{
  "train_examples": 90422,
  "loss": "sigmoid",
  "embed_dim": 256,
  "encoder_activation": "gelu",
  "encoder_qk_norm": false,
  "encoder_patch_size": [4, 4],
  "encoder_depths": [3, 6, 3],
  "text_encoder_width": 320,
  "beta2": 0.999,
  "precondition_frequency": 20,
  "adamw_lr_other_params": 0.0011
}
Rows from block 9 of the image encoder, named by matrix and row number. Rows with one number belong to one neuron. Each number is 128 + 32 x the weight over its row's rms, rounded and kept within 0 to 255. All counts start at 0. After the name is the row's rms in percent of the matrix's.
# fc1: MLP up (encoder.blocks.9.mlp.fc1.weight, 768x192), inputs 96-191
# fc2: MLP down (encoder.blocks.9.mlp.fc2.weight, 192x768, transposed), outputs 96-191
fc1.498 089 [111 117  80  97 146  90 132  31  83 150 109 185 118 157 148 153  64 132 112 160 124 150 182 125 174 141 118 144 138 121 131 191 178 145 132 141 184 174 149 148 105 115  89 121 102 135 113 140 146  56 117 157 160 107 156 153 121 139 171  87 188 129 165 122 162 159 161  91 148  78 172  41  67 151 142 142 122 130 111 109  95 159 171  81 122  98  99 152 156 113 147 180 128 116 117 126]
fc1.499 101 [102 186 126 163 151  82 110  81 120 104 124  90  89 129 147 110 155 162 156 121 130 143 139 109 119  97 157 196 110 140 171 115 133  89 103  71  97 101  89 117 117 127  86  79 123 196 113 162 167 178  96 136 120 120 146 153 115 163 108 122 124 114 111 121 128 107  91 144 158 123  99 115 171 101  88  92  70 209 156 150 101 142  41 168 201 161 150 141 175 115 154 111 108 108 173  90]
fc1.500 099 [138 165 144  86 177  94  96 100 131 103 110 115  96 140 161 162 148 166 120  91 134  70  64 112 138 117 100 147  70 150 208 122 103 121 100  62 102 115 158 104 128 145  67  98 154 191 120 132 124 132 122 143 105 100 154 153 123  91  71  96 147  86  80 162 167  98 108 155 181 142  56 111 147 103 176 101 152 179 129  90 136 170  97 182 135 108  77 111 168 120 131 202 143 135 163 151]
fc1.501 110 [ 75 135 141 121 134 113 171  62  97 116 101 139 126  90 141 134 112  97 122 186 122 158  90 133  99  77 139  70  86  33 155 171  83  96 141 156 123 211 142 180 135 162  63 159 116 174  92 170 140  84 139 108 109 126 148 154  90 114 157 173 153  60 160  86  74 118  99 166 184 150 130  59  67  93 134 160 155 115 114 155  97 117 149 154 141 128 158  97 136 198 121 114 128 198 114 148]
fc1.502 095 [129  78 109 121  95 207 137 219 147 117 101 147 141 150 102  86 158 115 120 143 133 110 120 160 105 134 110 125  98 134 140 115 129 155 144 119 102 100  61 162  85 127 121 192 132 103 141 141 119 165 147 145 192 145 144  89 127 163 123 138 119 159 103 156  74 129  70 148 101 139 104 122 172 167 134 166 162 125 154 141 105 177 145 105  77 126 146 147 124 147  90 174 159 133 114 206]
fc1.503 090 [127  82  82 131 155  69 147 105 129 149 172 146 109 173 152 122 136 144 140  87  27 191 173 145 129 131 136 140 112  95 106 142 149 115 122 130 177 128  75 109 158 123 157  97  81 113 176 164 150  90 141 133  66 160 114 149 127 116 123  92 134 137 204 109 151 154 149 106 155 111  90 104 129 137 163 115 133 183 120 194 161  40  56 117 161 134 120 156 106 167 152 144 136 121 156 133]
fc1.504 111 [ 89 159 130 106 127 101 158 107 111 146  84 108 118 142 137 183 151 157 128 111 151 155 157  86 122  85 147 113 130 115  64 130 106 111  97 158 138  47 139  53  93 121  93 138 120  95 110 186 180  97  90  93 173 170 209 137 177 144 162  58 181 121 139 161 187 145  86 135 160 122  76 125  98 124 110 174 175 134  95 222 125 107 179 120 107 140 110 134 173 110 159 150 153 112 177 160]
fc1.505 123 [127 167 121 130 122   5 156 118 140 157 142 130 117  99 143 171 161 140 111 123 102 128 152 152 171  89 127 132 145  81 112 180 117 160 124  99 145 126 123 121  55 177 111 132 123 150  58 104 140  84 134 121 144 158 127 142  87  64 114  90 198 160 107 117 132 175 121 118 114 150 156  99 147 119 146 101 147 170 178 154 172 100 130  42 201 139 147 154 134 125 134 130 108  97 132 108]
fc1.506 119 [156 127  86 110 153 155 104 155 126 114 116  81 177 120 116 170 154 155 180 119 147  83 136  59 135 162 133 152 185 112 179 118 118 100  95  80 123 138 190 118 144 109 137  99 133 132 100 182 120 176 121 129 166 149 128 151 123 141 133  60 146 194 143 130 101  91 140  96 176 159 200 119 130 151 149 129  97 133 131 117 126  99 146 164  64 140 117 121 134 120 141  87 163 153  75 111]
fc1.507 116 [132 167  68 101 162 121 112  85  76 115 132 100 127 126 181 121 142 132 117 104 104 124 132  46 141 206 147 118 200 100 137 147 111 128 129 163 149 157 146 174 165 141 130  99 119 123 119 121 154 161 185 132 188 115 200 124 116 140  95 168  75 152 182 140 140 119 143 121 128  87 151 110 121 114 144 154  92 171  77 163  91 100 173 147 139 129 147 175 131 119 148 129 168 181 141 112]
fc1.508 090 [ 38 145  93 159 124 121 138 126 121 131 127 167 121 140 138  56 137 134 155  93  93 183  96 168 107 113  97 153  40 130  54 125 134  89 140  61 111 111 105 130 120  88 145 149 131 165  79 110 191  90 148 101 160  92  89 100 138 125 111 124 130 171 125 118  70 127  80 143 122 133 120 133 153 166  51 170 152 210 115 117  97  96 113  64 151 157 121 119 109 162  84 151 136 169 134 148]
fc1.509 100 [ 84 150 125 183 157 159 166 157 178 163 127 153 137 131 158  77 113 113  95 105  79 179 117 120  80 134 122  66 100 117  89 140 154 132 105  84  99  34  89 179 109 165 161  72 118 124 187 115 175  75 135 140 159  99 173 106  99 124  80  76 164 142 139 131 112 150 194 152 186 163 138 166 168 175  94 166 185 145 173 102 116  82 148 139 150 193  81 127 137 107 107 122 150 124 166 112]
fc1.510 078 [152  93 106 122 134 127 153 135  89 112  94 120 164 129 126 117 146 123  54 112 151 160 116  59 155 123 122  98 123 189 127 101 149 151 187 131 118  71 109 212 181 167 137 163 107  91 139 121 146 122 113  87 128 163 117  81 158 151 129 140 174  73 118 169 165 184  94  78  93 167  67 102 103 124  94 146 135 115 146 163 146 156 147 129  98 160 142 152 138  90 162 188 105 119 155 117]
fc1.511 098 [ 79 125 139 143 102  93 131 105  92 119 132 134 161 174 118  99 106 156 120  47  95 143 115 139 124 169 103 131 104 145  82 118  94  93 124  86 163 139 128 138 152 110  86 198 101 230 158 117 126 133  93 155 103 109 174 161 124 139 138 119 187  86  94 130  54 136 147 116 140  94 137  74 153 139 118 111 113 139  82 185 118  90   4  85 131 144 152 173 111 111 103 116 109 148  85  48]
fc1.512 090 [135 152 164  58 148 108 160 107 142 171 146 132  89  88 149 118 139 137 186 108 164 106 114 121 139 139 140 114 118  83 120 175 133 114 100 137 154  57 147  90 107 154 141 141  59 105  88 132 163 100  97 145 107 181 132 130 156 117 113  93 113 141 147 171 165 133 188 138 153 171 177 135  68 171 138 126 130 140  99 167 145 159 147 192 134  80 128  91  80 127 155 105 216 122  77 118]
fc1.513 095 [169 158 117 121 174  99  81 135 100 115 107 152 160 162 144 149 136 115 137  77  50  78 143 126 110  85 142 102 161 156 130 154 136 127 130  89 107 131  73 137 132 144 116 136 109  93 106 141 116 137 149  84  93 113 150  83 141 119 129 113 156 131 126 102  80  89 135 143 132 120  97 131 110 145 127 103 133 141 108 148 130 130 103  86 196 118 169 181 116 160 152 105 100 129 105  90]
fc1.514 089 [130 125  96 130 138 149  97 112 175 192 142 117 103 169 113  40 101  91 166 135 126 149  97  94 201 153 120 125 160  95 129 191 158 174 141 147 116 111  36 175 126 175 146 141 123 145  60  95  97 109 112 168 112 117  43 112 137 151 124  81 153  82 168 162 123 118 120 158 156 135 106 103 172 135 103 154 126 151 179 108 147  79  80 115 194 129 100 162 123 155  94 179 113  76 105 122]
fc1.515 093 [131 156 112 180 141 119 136  67  91 125 146  98 126 206 136 138 110 189 158 159 135  98 193 114 142  98 121 130 151 115 114 190 138 164  96 174  90  88 141  99 126 159 130 156  99 144 147 168 148 155 162 104 119 114 178  83 183 133 154 149 147 111 129 182  98 127 113 124 100 114 169 122  79  93  76  81  70 134  77 108  74 115  71 137 143 108 155 140  92 166 128 132 132  97 109 130]
fc1.516 118 [145 148 118 106 100  81 137  40  40 145 111 111 173  95  72 136 114 123 132 137 118 177 147 126 164  95 120 162 110  60 167 126  90 117 102  90 161 143 142 140 120 141  74  99 105  88 160 118 114 117 136 115 133  96 172 183 134 189 127 132 122 148 148 141 100 127 125  97 145  57 107 161  74 111 152 150 112 187  89 139 119 122 136 117 181 126 130 127  78 164  76  94 143 119 175 171]
fc1.517 071 [112 141 191  79 168 197 114 116 158 144 143 109 155 118 173 118 151 130 103  93  91 166 100 179  94 127 144 143  70 150  32 116 129 125 155 128  67  91 120 130 167 106 145 125 116 109 113 160 113 126 105 140 117 111 157  91 139 121 126 132  76 174 157 165  98 150 169 111 114  93 152 149 159 149 130 131  58 185 134 152  83 151 102 104 105  84 106  81 147 144 108 174 185 134 102 105]
fc1.518 094 [132  93 127  94 148 157 135  78 124 147 171 123  88 149 138 132 145  98 101 123  96 125 136  74  64 112 176 123 100 111 168 165  77 145 146 175 103 105  88  68 140 140  60 111 121 162 137 161 114 136 159 121  79 109 115 171 186 126 120 194 149  97 105 152 136 124 148 167 128  83 202  88 144 157  89 135 147 162 112 156 110 184 114 159 145  84 113 167  89  59 124 130 158 155  99  84]
fc1.519 079 [ 91 106 151 103 170  19 123  79  61 176 104 162  97  95 133  67 153 169 173 109  62 118 140 154 164 140 149 182 179 109 149 153 198 172  96  78 141 109 154 138 104 148  70 113 141 126 129 143 152 113  71 114 118 128 146 138 115 155 166 114 110 134 123 123 122 119  99 121 162 180 128 130 126 147 132 118  67 123 147 132 148  90 131 173 157 153 171 111 145  93 157 146  87 123 100 168]
fc1.520 108 [170  76  89 140 133 194 142 118 109  88 141 123 126 116 182 117 140  94 173 160 105 169 146 144 136 179 151 145  88 137 142  95 212 162 110 139 115 175  56 145 154 143 160 191 105  89 161 153 125 122 113 141  79 128 178 151 133 129 103 129 156 121 166 164 118 104 100 171 105 160 160  89 153  67 161 110 119 151 132 125 112  61 103 147 179 133 169  74  98 148  93 169 121 132 125 171]
fc1.521 090 [100 189 144  89 144  65 120 129 104 100 120 101  92 158 139 107 152 138 137 111  71 120 136 114 129 156  98 178  95 134 193 202 147 175 157  50  78  94 168 175 143 131 142  62 131 130 126  62 137 143 155 130 117  92 100 106 115 170 114 129 171 128  95 135 142 133 114 145 132  69 115 112 117 128 108 129 114 171 191 175 136 115  79 103 186  92 107 124 156 128 159  92  90 124 150  17]
fc1.522 106 [204  96 125  81 137 108 101  79 129 157 100  93 179  61 167 158 101 137 178 107 124  79 109 123 153  82 134 110 200  96 110  83 136  69 139 157 161 148  71 105 193 122 120 165 180 102 124 169 143 129  79 100  86 169 134 114 178  85 112 131 140 142 148 102 105 123 124 136 175  78 121 165 100 141  95 144 101 187 176 126  79  78 130 120 180 101 123 129  68 101 193 101  77 152 169 146]
fc1.523 107 [140 144 127 162 128  87 146 141 129  99  91  59 108 160 156 107 104 149 102 108  88 102  98 119  46 117 107 109  68 204 118 169 104 110 163  91 172 129 173 111 142 141 104 148 158 132 161  94 114 171 143 130 124 141 121 152 144  67 138 123 114 166 101 161  95 222 107 105 169 115 202 121 122  50 126 134 114 186 112 142  96  94 107 154  98 141 114 190 106 150 106 147  98 148 116  98]
fc1.524 100 [120 202 109  54 134 102 152 115 106 124 129  87  92  95 151 128 131 115  92 146 107 101 122  51 118 138 153 116 119 119  74 162 101  78 108 171 105  83 176  87 127 138 101 149 114 161 124 157 175 137  76 122 138 110 137 172 108 138  87  49  84 144 135 119 173 128 112 144 135 156 154 131 147 100 132 114 141 103  48  70 123 154 136 189  72 109 164  79 170 152 145 147 111 144 117 101]
fc1.525 103 [ 72 108 104 149  62 158 130 126 118 178  89 186 176 139 142  65  97 101 142 137 152  57 120  90 146 103 129 123 123 158 139 136 112 110 170  99 150 114 110 128 161 179 127 130 115 125 129  90 171 142 133 133 192 116 123 160 161 227 118 145 110 177  75 141 126 195 111 160 144 110  87 128 107 145  97 141 157  94 164 116 100 233 140 115 131  88 161 179 153 112 155 159 114 149 152 164]
fc1.526 088 [106  88 114 118 156 102 147  39 127  81 145 127 110 139 118 141 158  71 127 128 108 171  97 146  93 108 128 100 149  96 135 147 102 151 193 153 182 113 150 116 184 129  97 144 108 142 117 212 134 111 133 108 130 141 106 124 192  98  72 166  86 131 106 140 128 129  98 161 162 115 154 175 126 188  55 181 115 140 164 157  94  66 121 175 112  90 134 143 150 101 176  67 151 181 119  94]
fc1.527 086 [ 78 170  89 133 130  55  81  96 148 206 120 165 108  81 154 104 104 127  81  95  37 123 145 114 156  87 119  96 182  80 132 157 135 174 133 131 126  87  86 148 150 216 106 161 119  78 157 123 170 128 100 150 174 138 161 130 119 179 150  86 156 138 127  93 154 135 133 111  74 143  90 103 118  80  87 137 134 160 159 171  96 131 145 135 162 155 125 164  94 102 111 130  94 174 108 193]
fc1.528 111 [ 81 171 122 150 185 117  61 154 111 137 133 141 163 238 176  98  84 151 114 132  63  89 108 142  87 128 126 147 174 106 141 142 153 165 155 118 142 141 166 100 132 143 155 125 112 161 120 161  93  72 104 114 100 116 175 123 148 129 132  61 147 128  56 104  79  71 146 168 156 188 145 109 144 129 100 135 184  77 133  99 115 145 133 120 164  49 101 127 121 171 161 139 106 145  92 141]
fc1.529 092 [111 104 140 158  72 138 170 114 150 174 100 126 148  79 178 115  96  88 165 123 172 124  90 154 125 120 101 144 121 121 140 155 118 101 175 106 127 148 117 111 100 175 152 105 113 121 148 117 164 127  88 127 159  36  98 103 144 159  90 105 140 151 121 110 143 166 101 132 125 162  80 150 154 148 120 183 177 120 189 106 171 123 128 130 127 120  87 140 130 134 125 160  84 130 183 126]
fc1.530 098 [153 103  94 128 128  96 173  98 108 116 121 163 114 152 159  83 184  67 151  72 147 139  81  63  80 136 121 148  97 137 127 171 161 100 125 151  77 120  49 123 123 157 109  79 147 200 170 173  93 142 142 113 126 169 127 187 159 154  59 142 132 113  92 100  95 117 144 150 149 126 150 149 162 155 109 175 153 121  60 137 168 118 158 130 138 193 115 145 114 173  90 167 146  90 150 134]
fc1.531 096 [ 97 131 134 176 101 143 158 124  69 141 151 133 144 203 148 126 123 131 113 172  99 169 161 175  90 103 100  95 112  83  57 151 142 127 113 133 131 144 106 149 136 142 127 166 155 105 206 147 124 138 136 114 131 127 154 144 108  87 129 127 112 120 205  90 101 132 157 163 172 163 124 119 136 119 136 137 179 142 112 134 150  89  44 117 119 192 180 173  84 135 126 132 143 116 144 123]
fc1.532 096 [101 147  80  93 141  57 110  78  65 136 103  78  76 182 158 166 119 101 160 151 144 171 151  90 149 126 132 155 140 105 172 157 100 129 127 142 145 121 177  64 123 167  73 104 139 155  53 110 129 104 126 160 119  94  94 113 160 107 179 130  94 110  80 112 138 184 102 178  95  95 131  89 136 125  89 158 160 135 141 118 122 133 146 153 191 122 143 157 107  83 136 146  81 111 184 123]
fc1.533 095 [ 76  79 119 172 134 140 142  81 107 145 132 138  83 142 111 132  94 168 114 171 156  80  72 154 145 119 123 141  71 109  85 166 121  98  80 105 158 134 161  76 162 108  99 107 118 106 115 100 180 158 123 164  95 119 150 127 135 116 136  61 147 118 125 137 125 139 139 109 188 178 120 129 118 119 152 174  45 111 115 122  71 112 117 128 150 144 150 150 117 115 120 157 133 129 156 102]
fc2.498 074 [135 117 120 105 109 229 125 178  93 145 150 105 148  75 111 124 130 103 117  93 138 139  73 157  68 123 180 128 114 179 172  71  97  82 164 133 165  84  91 133 141 140 136 131 130 172 142 126 130 145 105 135 119 103  87  90 117 115 176 160  89 120 101 100 129 125 116 115 118 128 112 178 104  40 142 168 191 138 156 169 116 122  97 102 143 135 190 133 101 111 108 173 141 140 141 109]
fc2.499 094 [105 101 109 124 124 206 123 252 127 134 133 123 105 101 146 126 113 117 143 152 154  83 102 139 131 128  90 132 113  91  93 154 122 180 193 117 140 204 110 162 160 137 140 135 153 120  87 139 154 136 150  97  86 103 139 123 150  96  96  94 131  92 155 133 101 115 171 137  75 107 143 127 129 139 138 179 161 128 149 128 134 122 185 135  50 117  60 103 103 121 156 139 149 143  88 187]
fc2.500 129 [121 166 129 129 162 143  74 165 126 159 151 131 154 156  72 143 173  86 109  83 143 117 182 166 127 121 103 122 161 157 130  92 118 123 184 146 136  30 146 124 133 102 144 107 122 158 117 126 141 138 180 123  93 170  77 132 146 122 137 126  66  70 130 131 130 103 114 148  45 141 162 118 120 138 138 163 132  96 145 102 125 136 119 118  17 108  43 132 156 108 190  77 134 135  94 156]
fc2.501 121 [ 94 169 136 120 150 176 113 124 154 182 173  86 145 136 110  85  23 132 119 108 145 120 110 157 114 148 136 110 151 156 103 114 119 168 136 118 155 112  86 137  75  85 235 147 164 151 138 158 121 155 110 169  74 157  99  72 114 122  90 117  99  98 127 127 116 121 108 181  67 132 142 154 151 115 113 187 148 124 134 127 126 195 115 127 128 117  75 153 208 124 156  96 148 120 105 141]
fc2.502 117 [166 121 123 112 114 246 116 160 115 121 154 150 146 111 122 107  16 101 154  97 121 144 117 155 144 154 122 117 143 116 137  37  85 103  86 147 158  64 167 152 146  76 147 131 109 132 114 122 115 121 153 146 129 109 133 116 112 136 176 120 149 124 153 120 161 123 123 145 120 140 162 117 104 104 155 155 110 128  96 153 125 129 131  91  34 134  73  84 114 120  84 142 141 106 200 148]
fc2.503 076 [192 162 153 121 155 123 139 194 125 120 110 144 113  61 109 124 130 130  77 174 196 136 134 166 131 133 121 102  70 175 134  93 157 131  99 161  90 135 104 149  88 141  26 143 141 113  97  69 108 122 120 102 138  88 144  88  79 154 109 138 117  60 118 174 106 131 168  76 166 146 139 141 126  95 160 151 126  88 104 104 152 160 112 166  52 136 156 104 158 138 107 143 137 109 135 148]
fc2.504 120 [195 184  91 119 152 152  90 250 159  66 131 130 149 128  97  87 130 151 143  82 119 153 106 211 116 106 129 146 129 134 133 112 138  96 107 115  72  94 141 139 109 142 120 126 118 174 148  91 109 107 115 146 130 136 133 144  97 112 183 150 114 129 160 114  95 135 133  92  99 128 139 133 104  97 136  84 119  97 162  97 135  98 126  75  18 100 149  97 143 110 114 121 125 139 199 107]
fc2.505 111 [101 115 102 119 124 255 130 164 116 168 162 126  95 110  58 127 109 132 135  79 106 152  86 104 103 182 138 139 105 147 100 106 110 118  71 178 125 157 108 123 100 161 114 184  68 144 143 119 131 132 138 144 138 121 111  93 101 129 112 114 129 133 139  97 125 155 126 101 173 127 149 111 115 113 118 174 148  95 123 152 152 144 145 159  76 139 181 116 122 145 142 112 167 145 134 133]
fc2.506 152 [122 103  92 105 138 222 167 107  79 137 113 118 115 137 177 130  84 133 127  93 138 129 148 125 137 171 153 137 127 102 176  88 131 127 170 180 118  92 132 131 133 124 135 222 127 171  89 144 154  96  91  95 132 203 131  72 122 107 137 146 115  99 158 124 196 145 130 154  94 103 171 118 121 118  84 131 171 170  99 136 141 105 138  61 122 133 200 179 122 137 193 139 119  96 157 136]
fc2.507 117 [144  93 104 132  94 227 167 157 115  94 109 159 107 121 116 117  98  64 139 154 142 145 164  86 104  97 135 147 165 132 152  61 120  65 174 163 111 115 107 101 125 138  97 191 161 114 108 162 146  98  88 130 101 177  87 128 141  95 152 170 100 162  99 151 166 129  75 153 103 144 181 126 120 173  88 130 176  97  83 120 136  87 116  88  50 118 145 108 152 137 111 108 111 136  68  98]
fc2.508 079 [168  63 108 128 116 206 115 181  78 154 110  98 126 153 134  88  82 110 141 110 124 113 126 121 109 149 120 118 193  99 164  95 121 144 148 175 130  81 157  76 145 116 158 139 134 116 150 139  98 146 109 132 144 163 151 179 140 125 154 112  99 155 128 115 140 167 139 158 106 134 123 140 163  92 122 151  85  74 135 157  95 157 138 102  49 123 114 153 139 123 151 150 154  66 135 143]
fc2.509 104 [137  72 103 131 127 215  93 254 134 124 108 149 156 110  87 143  73 168 160 108 164 141  69 154 155 119 146 149 129 101 159  84  89 150 167 144 144 151 162 100 135  75 120 169  88 161 116  94 141 144 147 127 205 121 120 148 154 129 162 152 145 149 189  92 163 144 113  69  82 148 100 173 147 129 132 115  75 105 116 141 154 138 136 105  46 121 132 119  93 117 134 135  85 148 160 147]
fc2.510 078 [145 113 110 158 125 236 115 174 159 154 127 160 169 118 127 135  44 103 171 123 145 149 133 208  93 132 148 144 124  83 120  55  74  87 103 131 165 107 165 107 147  88 145 107 117 188 127 129  87 149 168 162 143  95 160 139  96  97 184 131 109 190 190 104 107 129 134 166 146 130 162 128 128 107 119 142 115 153 101 164 139  87 139  69  78 122  87  73 123 157 100  93 124 135 154 194]
fc2.511 081 [183 100 120 113  93 161  80 193 125  93 109 108  94  91 113 133 101 126 161 179 103 161 166 155 116 109 129 132  85 102 153  88 157 130 160 140 143 136 164 134 151  93 156  21 113  51  93 137 142  79 122 100 151 109 103 118 118 104 109 167  65 147 131 129 152 131 153 129 143 137  65 175 145  98 131 115 129 142 125 112 139 161 179 174  72  82 113  85 146 156 118 132 145 114 111 176]
fc2.512 077 [126 115 111 111 104 210 146 157 108 135 105 159 156 181  60  91  99 105 101 170 112 144 116 168 126  85 145 146 147 141 112 113 141 123 150 157  99 138 118 136 116  91 139 201 135 140 139 129  95 166 125 154 135 144 134 145 113 128  96 118 115 111 168 136 121 122  85 141 147  90 108 111 152 136 124 132 104 164 158 155  96 114 167  50  73 158 110 125 140 148 200 148  34 146 175 133]
fc2.513 083 [157 155 109 107 163 171 174 144 126 174 112 112 104 141 152 124  70 187 131 116 182 138 115 173 135 152 125 121 157 118 157 107  81 164 121 162 156  82 164 154 151 116 163 113 120 139 136 122 125 138 144 120 145 169  96 120 134 182 126 115 133  90 104  95 140 144 118 176 132 146 160 146 117 129 126  83 171 179 125 118  96 149 177 174  48 118 171  91 123 137 173  98 116 139 137 112]
fc2.514 086 [148 105 131  99 110 239 103 199 105 114 107 121 130 134 148 167 103 113 119  73 167 133  74 203 126 133  93 119 143 150 169  68  88 135  86 119 127  86 174 149 122  94 137 146 108 139 171 124 160 115 134 138 196 117 192 163 131 105 169 129 115 143 172 113 114 132  87 124 121 134 137 124 124  81 130 137 131 132  79 115 130 133 158  84  76 111 106  63 113 111 134 124 165 140 189 149]
fc2.515 089 [196 139 122 108 136 193 106 209 139 132 136 132 132  99 103 170 140  53 140 122 142 103 131  97  94  83 101 137  95 146 135 139 109 119 183 170 110  80 145 104 192  62 114 101 124  54 165 115 180  75 145 125 160 116  64 172 131  97 118 123  71  95 124 143 185 106  90 109 118 135 133 153 145 170 121 108 129  20 158 153 134 129  95 115 135 128 156 107 106 144  92 156 149 162 115 107]
fc2.516 098 [ 75 131 158 125 164 243 114 182 104 123 113 117  80 159 131 145 173 165 144 105  28 130 105 111 155 156 128 109 153 157 102 113 117 107 179 101 177  89 143 164 102 134  89 226 137 169 110 127 126 100 109 156 156 152 141 104 112 122 125 149 115 160 109 110 171 117  64 165  49 158  96 140 115 189 104 140  86 130 141 142 134 145 112 129  80 153  85 146 141 120 162 128 130 153 110 156]
fc2.517 053 [ 98 110  57 135 120 109 165 141 131 101  99 155 142 132 151 166 132 176 149  99 141  82 197 121  94 178  95 125 143 111 138 109 137 189 125 149 119 185 119 108 113 148  85 106 135 116 105 121 113 197  61  99 142 119 147 130 126  95 145 113 102  82 104 142 150 111 146 185 109 153 154 119 167 107 150 104 159 133 110 134 150 214 160 139 184 160 105 123 197 131 155 143 135 169 119 101]
fc2.518 091 [ 91  56 130 145 141 204 150 189  83 113 117 130 153  85 165 135  84  69 168 155 134  92  88 192 143 118 134 127 145  79  75  73 156 128 137 135  93 108 136 123 113 167 184 162 109  95 148 112 127  82  99 123 173  80  94 119 120  90 128 125  98 115 155 155 175 136 126  81 127 156  77 135 125 100 106 109 128 113 103 146 116  93  90  96 122 176  89 104  97 163 108 110  65 107 169 160]
fc2.519 066 [153  83 116 168 124 171 122 199 197  80 108 127  88 170 131 116  79  89 144 154 187 137  51 137 147 119 123 118  99 141 100  99 126  73 199 146 135 116 129 134 101 126 147 154  95 126 170 106 131 130 160 135 111 141 129 134 159 127 137 129 133  95 192 117 129  78 109 160 118  61 180 150  68 100  90 119 121  99  75 123 113  81 158 125 104 139 111 133  95 113 135 129  94 123 148  79]
fc2.520 127 [167 105 114 132 125 223 127 179 121 138 127 170 156 155 130 128  44 103 161  75 105 146 114 228 116 112 115 114 147 122 145  25 117 109 121 113 164 107 158 137 138  59 115 147 123 133 120 128 101 121 154 167 145 113 107 114 110 125 169 119 107  88 166 121 141 100  92 123  63 100 131 116 105  97 130 155 112 126 107 137 132 127 126  32  45 150  75  94 152 128  95 152 128 123 135 148]
fc2.521 078 [175 168 157 121 155 212  84 172 129 107  97 107 144  86 121 130 111 101 184  97 181 145 143 177 101 100 114 109 151 132 129 118 119 180 133 159 186 143 112 125 181 126 151 132 133 126 116 153 106 120 141 117  74 172 149 153 132  85 175  90  91 134 158 152 129 122 149 144 144 169  99 106 103 161 144 112 128 101 140 109 109 172 160 143   4 138  74 125  98 113 138 148 146 166 104 214]
fc2.522 118 [144 123 123 144 106 235 114 203  81 107 112 116 155 113  84 113 154 101 103 145 178 179  97 172  97 144  98 109  96 137 151 150 124  76  78  82  83 150 120 203 135 110 105  69 135 154 131 148  95 159 158 139  96  89  98 124 126 139 156 116 148 112 107 154 144 130 157  88 183 138 111 127 135  94  92 183  74 110  91  90 145 161  86 119  44 135 149  82 122 119  54  90 148 141 179 126]
fc2.523 107 [ 67 130 121 118 153 123 124 119 165 159 133 114 135 114 133 113  89 130 120 134 175 139 181 101 190 169 123 152 150  80 147  83 103 177 140 101 113 105 110 135 215 116 121 102  90 166  86 103 113 106 190  83 147 213  85 134 124 136 138 110 121 135  96 118 184 166 156 108 140 130 124 174 175 157 101 122 156 128 137 118 117 119 123 143 158 186 169 161  86 101 186 147 126 138  85 142]
fc2.524 118 [195 140 128 138 146 146 138 200 115 122 143 173 125 168 122 139 170 172 145 104 133 143 178 247 121 121  98 112 171 179 123  60 145 106 154 117 104  61 142 152 125 114 164 151 120 124 116 147 104 137 144 155 122 148 128 108 137  99 170 130 111  92 145 138 153 121  67 186 166 128 103 113 126 142 140 123 121 138 134 141 144 118 146 115  52 140 116 158 161 104 176  99 141 121 152 114]
fc2.525 108 [147 102 104 123 125 255  97 168  97 153 118 121 173 131 130 134  66 119 189  98 160 144  72 185 116 140 107 126 131 103 198  56  99 144 135 158 162  69 161 165 133  85 154 125 125 169 111 135 123 145 141 129 142 162 131  95 130 106 142 110  97  98 167 127 109 142 130 103  86 141 124 135 142  85 127 124 129 142 142 120 124 146 160  92  99 160 108 145 103 130  92 123 160 117 151 157]
fc2.526 071 [132 108  77 109 149 179 128 188 134 207 157  92 144 101  76 101 104 109  89 156 170 115 110 139  96 107 143 128 119  91  78 103 142 185  50 101 120 141 109 137  85  90 108 116 134 150 125 112 163 137 138  96  92  42 114 161 105  93 157 100 164 132  50 140 160 106 163  44 128 137 118 130 153 113 152 139 129 113 184  98 164 161 124 150 152 147 152  72  55 172 121 141 141 137 150 116]
fc2.527 067 [177 107 134 111 125 255  94 178 152 126 167  88 154 159 153 168 106 128 146 139 178 171  82 174 127 105 155 124 133 130 158 111 162 101 129  97 109 129 130 128 130 115 132  92 104 157  99  86 109 125 116 127 112 126 145 159  88 108 113 187 148 117 170 105 132 120 116 105 205 149 129 171 159 124 128 173  93 138 121 136 154 129 123  75 115 126 111 114 112 108 152 151 129 191 179 107]
fc2.528 124 [146 122  99 128 113 177 117 160 176 119 159 127 141  72 122 148  41  97 109 178 220 155 136 169 121 162 126  84 146 156 189  96 132 114  77 147 146  74 146 162 167 162 183 147 178 133 146 131 108 142 108 110  80 125 124 124 127 120 180 139 140 138 125 153 139 146 148 103 171 132 119 115 139 139 127  84 111 139 135 123  92 157 130  60  20 104 151 129  87 109 111 132 155 111 149 133]
fc2.529 116 [144 111  92 144 125 242 119 185 114 147 135 138 139 170 127 113  85 104 154 107 107 153  85 177 140 129 132 111 147 105 197  33  94 172 133 154 144  80 165 142 140  58 154 201 109 160 133 138 145 124 161 131 147 143 121 128 138 107 166 140  86  96 190 128 132 128 125 120 143 113 127 111 134  75 114 132 113 125 111 141 126 158 131  40  69 142 134 110 132 134 126 129 146 116 176 166]
fc2.530 104 [156 151 154 123  95 255  78 190 128 128 162 144 142 116 138 144  46 135 149 119 154 128 106 217 159 172 131 120 140 126 128  52  92 129 127 122 157 118 177 123 161  53 164 130  97  96 129 113 142 111 178 127 144  97 137  85 117  89 184 131 114 118 175 139 127 159 125  96 144 156 121  99 146 103 145  98 126 152 138 148 110 112 130 102  17  98  89 117 134 101 122 140 140 146 199 167]
fc2.531 085 [155  98  93 122 124 191 132 171 134  72 122 140 138  69 129 103  65 105 150 137 173 131 137 189 154 164 165 137 128  97 132  15 131  90 119 120 141  91 128 137  96  93 125 137 151 128 111 130 149  90 121 171  93  88  76 136 134 139 181 125 125 123 123 140 171 144 143 103 162 129 134 111 137  86 145 116  83 158 127 161 129 126 134 134  46 114  76 104 133 140  96 123 139 133 150 127]
fc2.532 106 [185 123 109  95  99 181  89 180 121 138 139 122 138 114 131 104  89 125 128 187 202 143  96 141 110 165 113 122 127 144 189  84 121 173  74 111 161  72 148 194 137  87 125  96 135 134 151 133 142 129 149  99 116 145 102 155 131 128 101 137 105 102 109 128 142 142 104 113 117 135  98 109 104 118 132  88  63  69 162 106 142 159 117  63  86 131 114  23 120 143 141 117 129 108  98  96]
fc2.533 092 [175 172 163 108 119 104 166 165 136 123 135 125 111 138 115 140 206 101 106   8 152 131 141 146 120 112 141  98 146 163 149 169 101  88 141 149 128  36 134 189 100 126 121 143 132 103  97 143 153 164 153 126 155  94  99 143 116 137  96 134  82 120 106 105 181 144 116 211 185 172  95 136 125 179 129 125 152 120 147 119 114 194 162 201  50  89  87 113 184 143 115 135 127 190 103 119]